From a checkpoint of a small image super-resolution model: 19300 steps.
Rows from block 5 of a small image super-resolution model, named by matrix and row number. Rows with one number belong to one neuron. Each number is 128 + 24 x the weight over its row's rms, rounded and kept within 0 to 255. All counts start at 0. Numbers have three digits each.
After each neuron's rows are labels from the 100 images, of 14976, where the neuron reaches its largest size: "lies over" is the class under the peak. Only what is clearly more common there than usual is listed. The data: aerial photos of the United States (SatlasPretrain). In brackets: how many of the 100, against the usual share in percent.
# gate: MLP gate (model.blocks.5.mlp.gate.weight, 208x80), inputs 0-79
# fc1: MLP up (model.blocks.5.mlp.fc1.weight, 208x80), inputs 0-79
# fc2: MLP down (model.blocks.5.mlp.fc2.weight, 80x208, transposed), outputs 0-79

gate.190:181128128128103182197128128128091051128128116158128128100128157128128128128128128128128079156128128074088128128101128128154128137128114128128128154177128128128128106128128171128063128128128082128128128128088128128128128128176128128128128128
fc1.190:162157128152141128128128128128128128113128128175128128128128128128128128128128128128128128098128044128128128128128128128128128128166128128128080088128140128128128128128128128128128086128128168128128210082128158128128128185130078145041128158
fc2.190:111128128128128128128098128077128128128128128128128128128128128128093128128128128097135084128128128022128139128190128128128128128128174128128091128205128128128128128128128052128128128128128128128128140128128131128128160128128128128128184071
lies over: building (26 vs 4.9)

gate.30:128062128166128128184128066128128128128128128128128128113128128128128128128128128191128079128128128128128128128128128105128117078128128128128142128128128063128128128128186128128155183128128128128128058128128181128128128128128185128128128158
fc1.30:128128171128112084128128140128128128064128128128128065141128128128068128128108142117128164091128128164128128123128128158128127128140128128153128128066128128128092172083102189128098128128128141090112155127128066128128128128109128163128109098
fc2.30:128128126158128128128128128203163128128182115128128109128128173128128142104175128077180128128128162128107128173128128128128128172105137128128128130102087128099128128090194128128128171128128075128128128087102128128128128128128081128128128111
lies over: building (30 vs 4.9)

gate.12:128095128128167128128128169128201128128128128128127128128098128128128141128128128128128128089128128190028128128128128176012128128128128128128128128116128128128128128128128128128128128128128128128128128066128128128128128128128128128106128128
fc1.12:067128173128128175128202128128078128128128128186128128076165151128128128045128127134124128128128128128128128128128141128117128095128128128128128128085195128128128142128128061128128128128128091128128128128167128128128128128128128128128128128
fc2.12:128128128066128128128128128128128128128128128128128128128128128128128128128128128128128128128128128128128073128016128128180128128128128128208092128128128209128128128128128128128128128128128128128128128128128128128128059128128128128128128058
lies over: road (25 vs 2.9)

gate.191:192128128128128128128069070128128128128162128128128068128128128128114128128099114097128128163128128128187128128128066078128128155097128176128190128128128097076128179128128128128113128102128128128102128128128128091128128128128128128128128128
fc1.191:128077128128128156128128072128128128170171128128168099112128128166128128130105074128128109128128128128128128128128078128128128148095128128128128128128169128022128179128128090128128128128128103128128128128092184128128128128128128128128128173
fc2.191:182128128128128127128097128071160128128128124128128128057128118086128128128120128128065128176128128128128128103128172128128128128128083127160128128128128128217128128128128128128128128175167164128128085128157128128128128128128166128128083128
lies over: road (25 vs 2.9)

gate.187:108128128117128128128180128128128128128128128128128128128189174128128164128128128128128128161128128128128071128128128128128126128043128128128058128202128128128128128128048128128128128125128128128128128128198128128090128128128128128128128158
fc1.187:128128128093128080128128128128104128128097128128128128128199128128128155128128128128128128128128086128118128128128128103135093128089128128128084128128128128128128128128048083084128128166078128128128128133207128128065128068128128128128128128
fc2.187:128093128161128128188128128128128164128138186128128105128128112128128128128128128128128128128128132128128213128128128128128128128128215128105174128128213128128128128128128128128128128128048128128128128128067128128128128128128128128128128128
lies over: building (32 vs 4.9)

gate.105:128128128158128128167128128061146128128128128128128128128151135128057128128128064080128128128128128128128128128155128128128128128128128128128128128128128128073128192128128128128128128168128142206080128119128185080128128128128128128128128184
fc1.105:128128128128128128128113128128091128128166128128128128128128108156150169128128195128108128148148197200062128128083128128128128161128078128171135128128128128128128128128128169128128151128128128079170128128128097150128092160138128128087149128
fc2.105:128128128174128128128128128097128128128128128128128128128128128066128128128128128128056128128128128128120083128128128128128128092164168128128128128108128152109128150128128096147078128128128182128029128105128128080182128174128128128128166128
lies over: building (26 vs 4.9)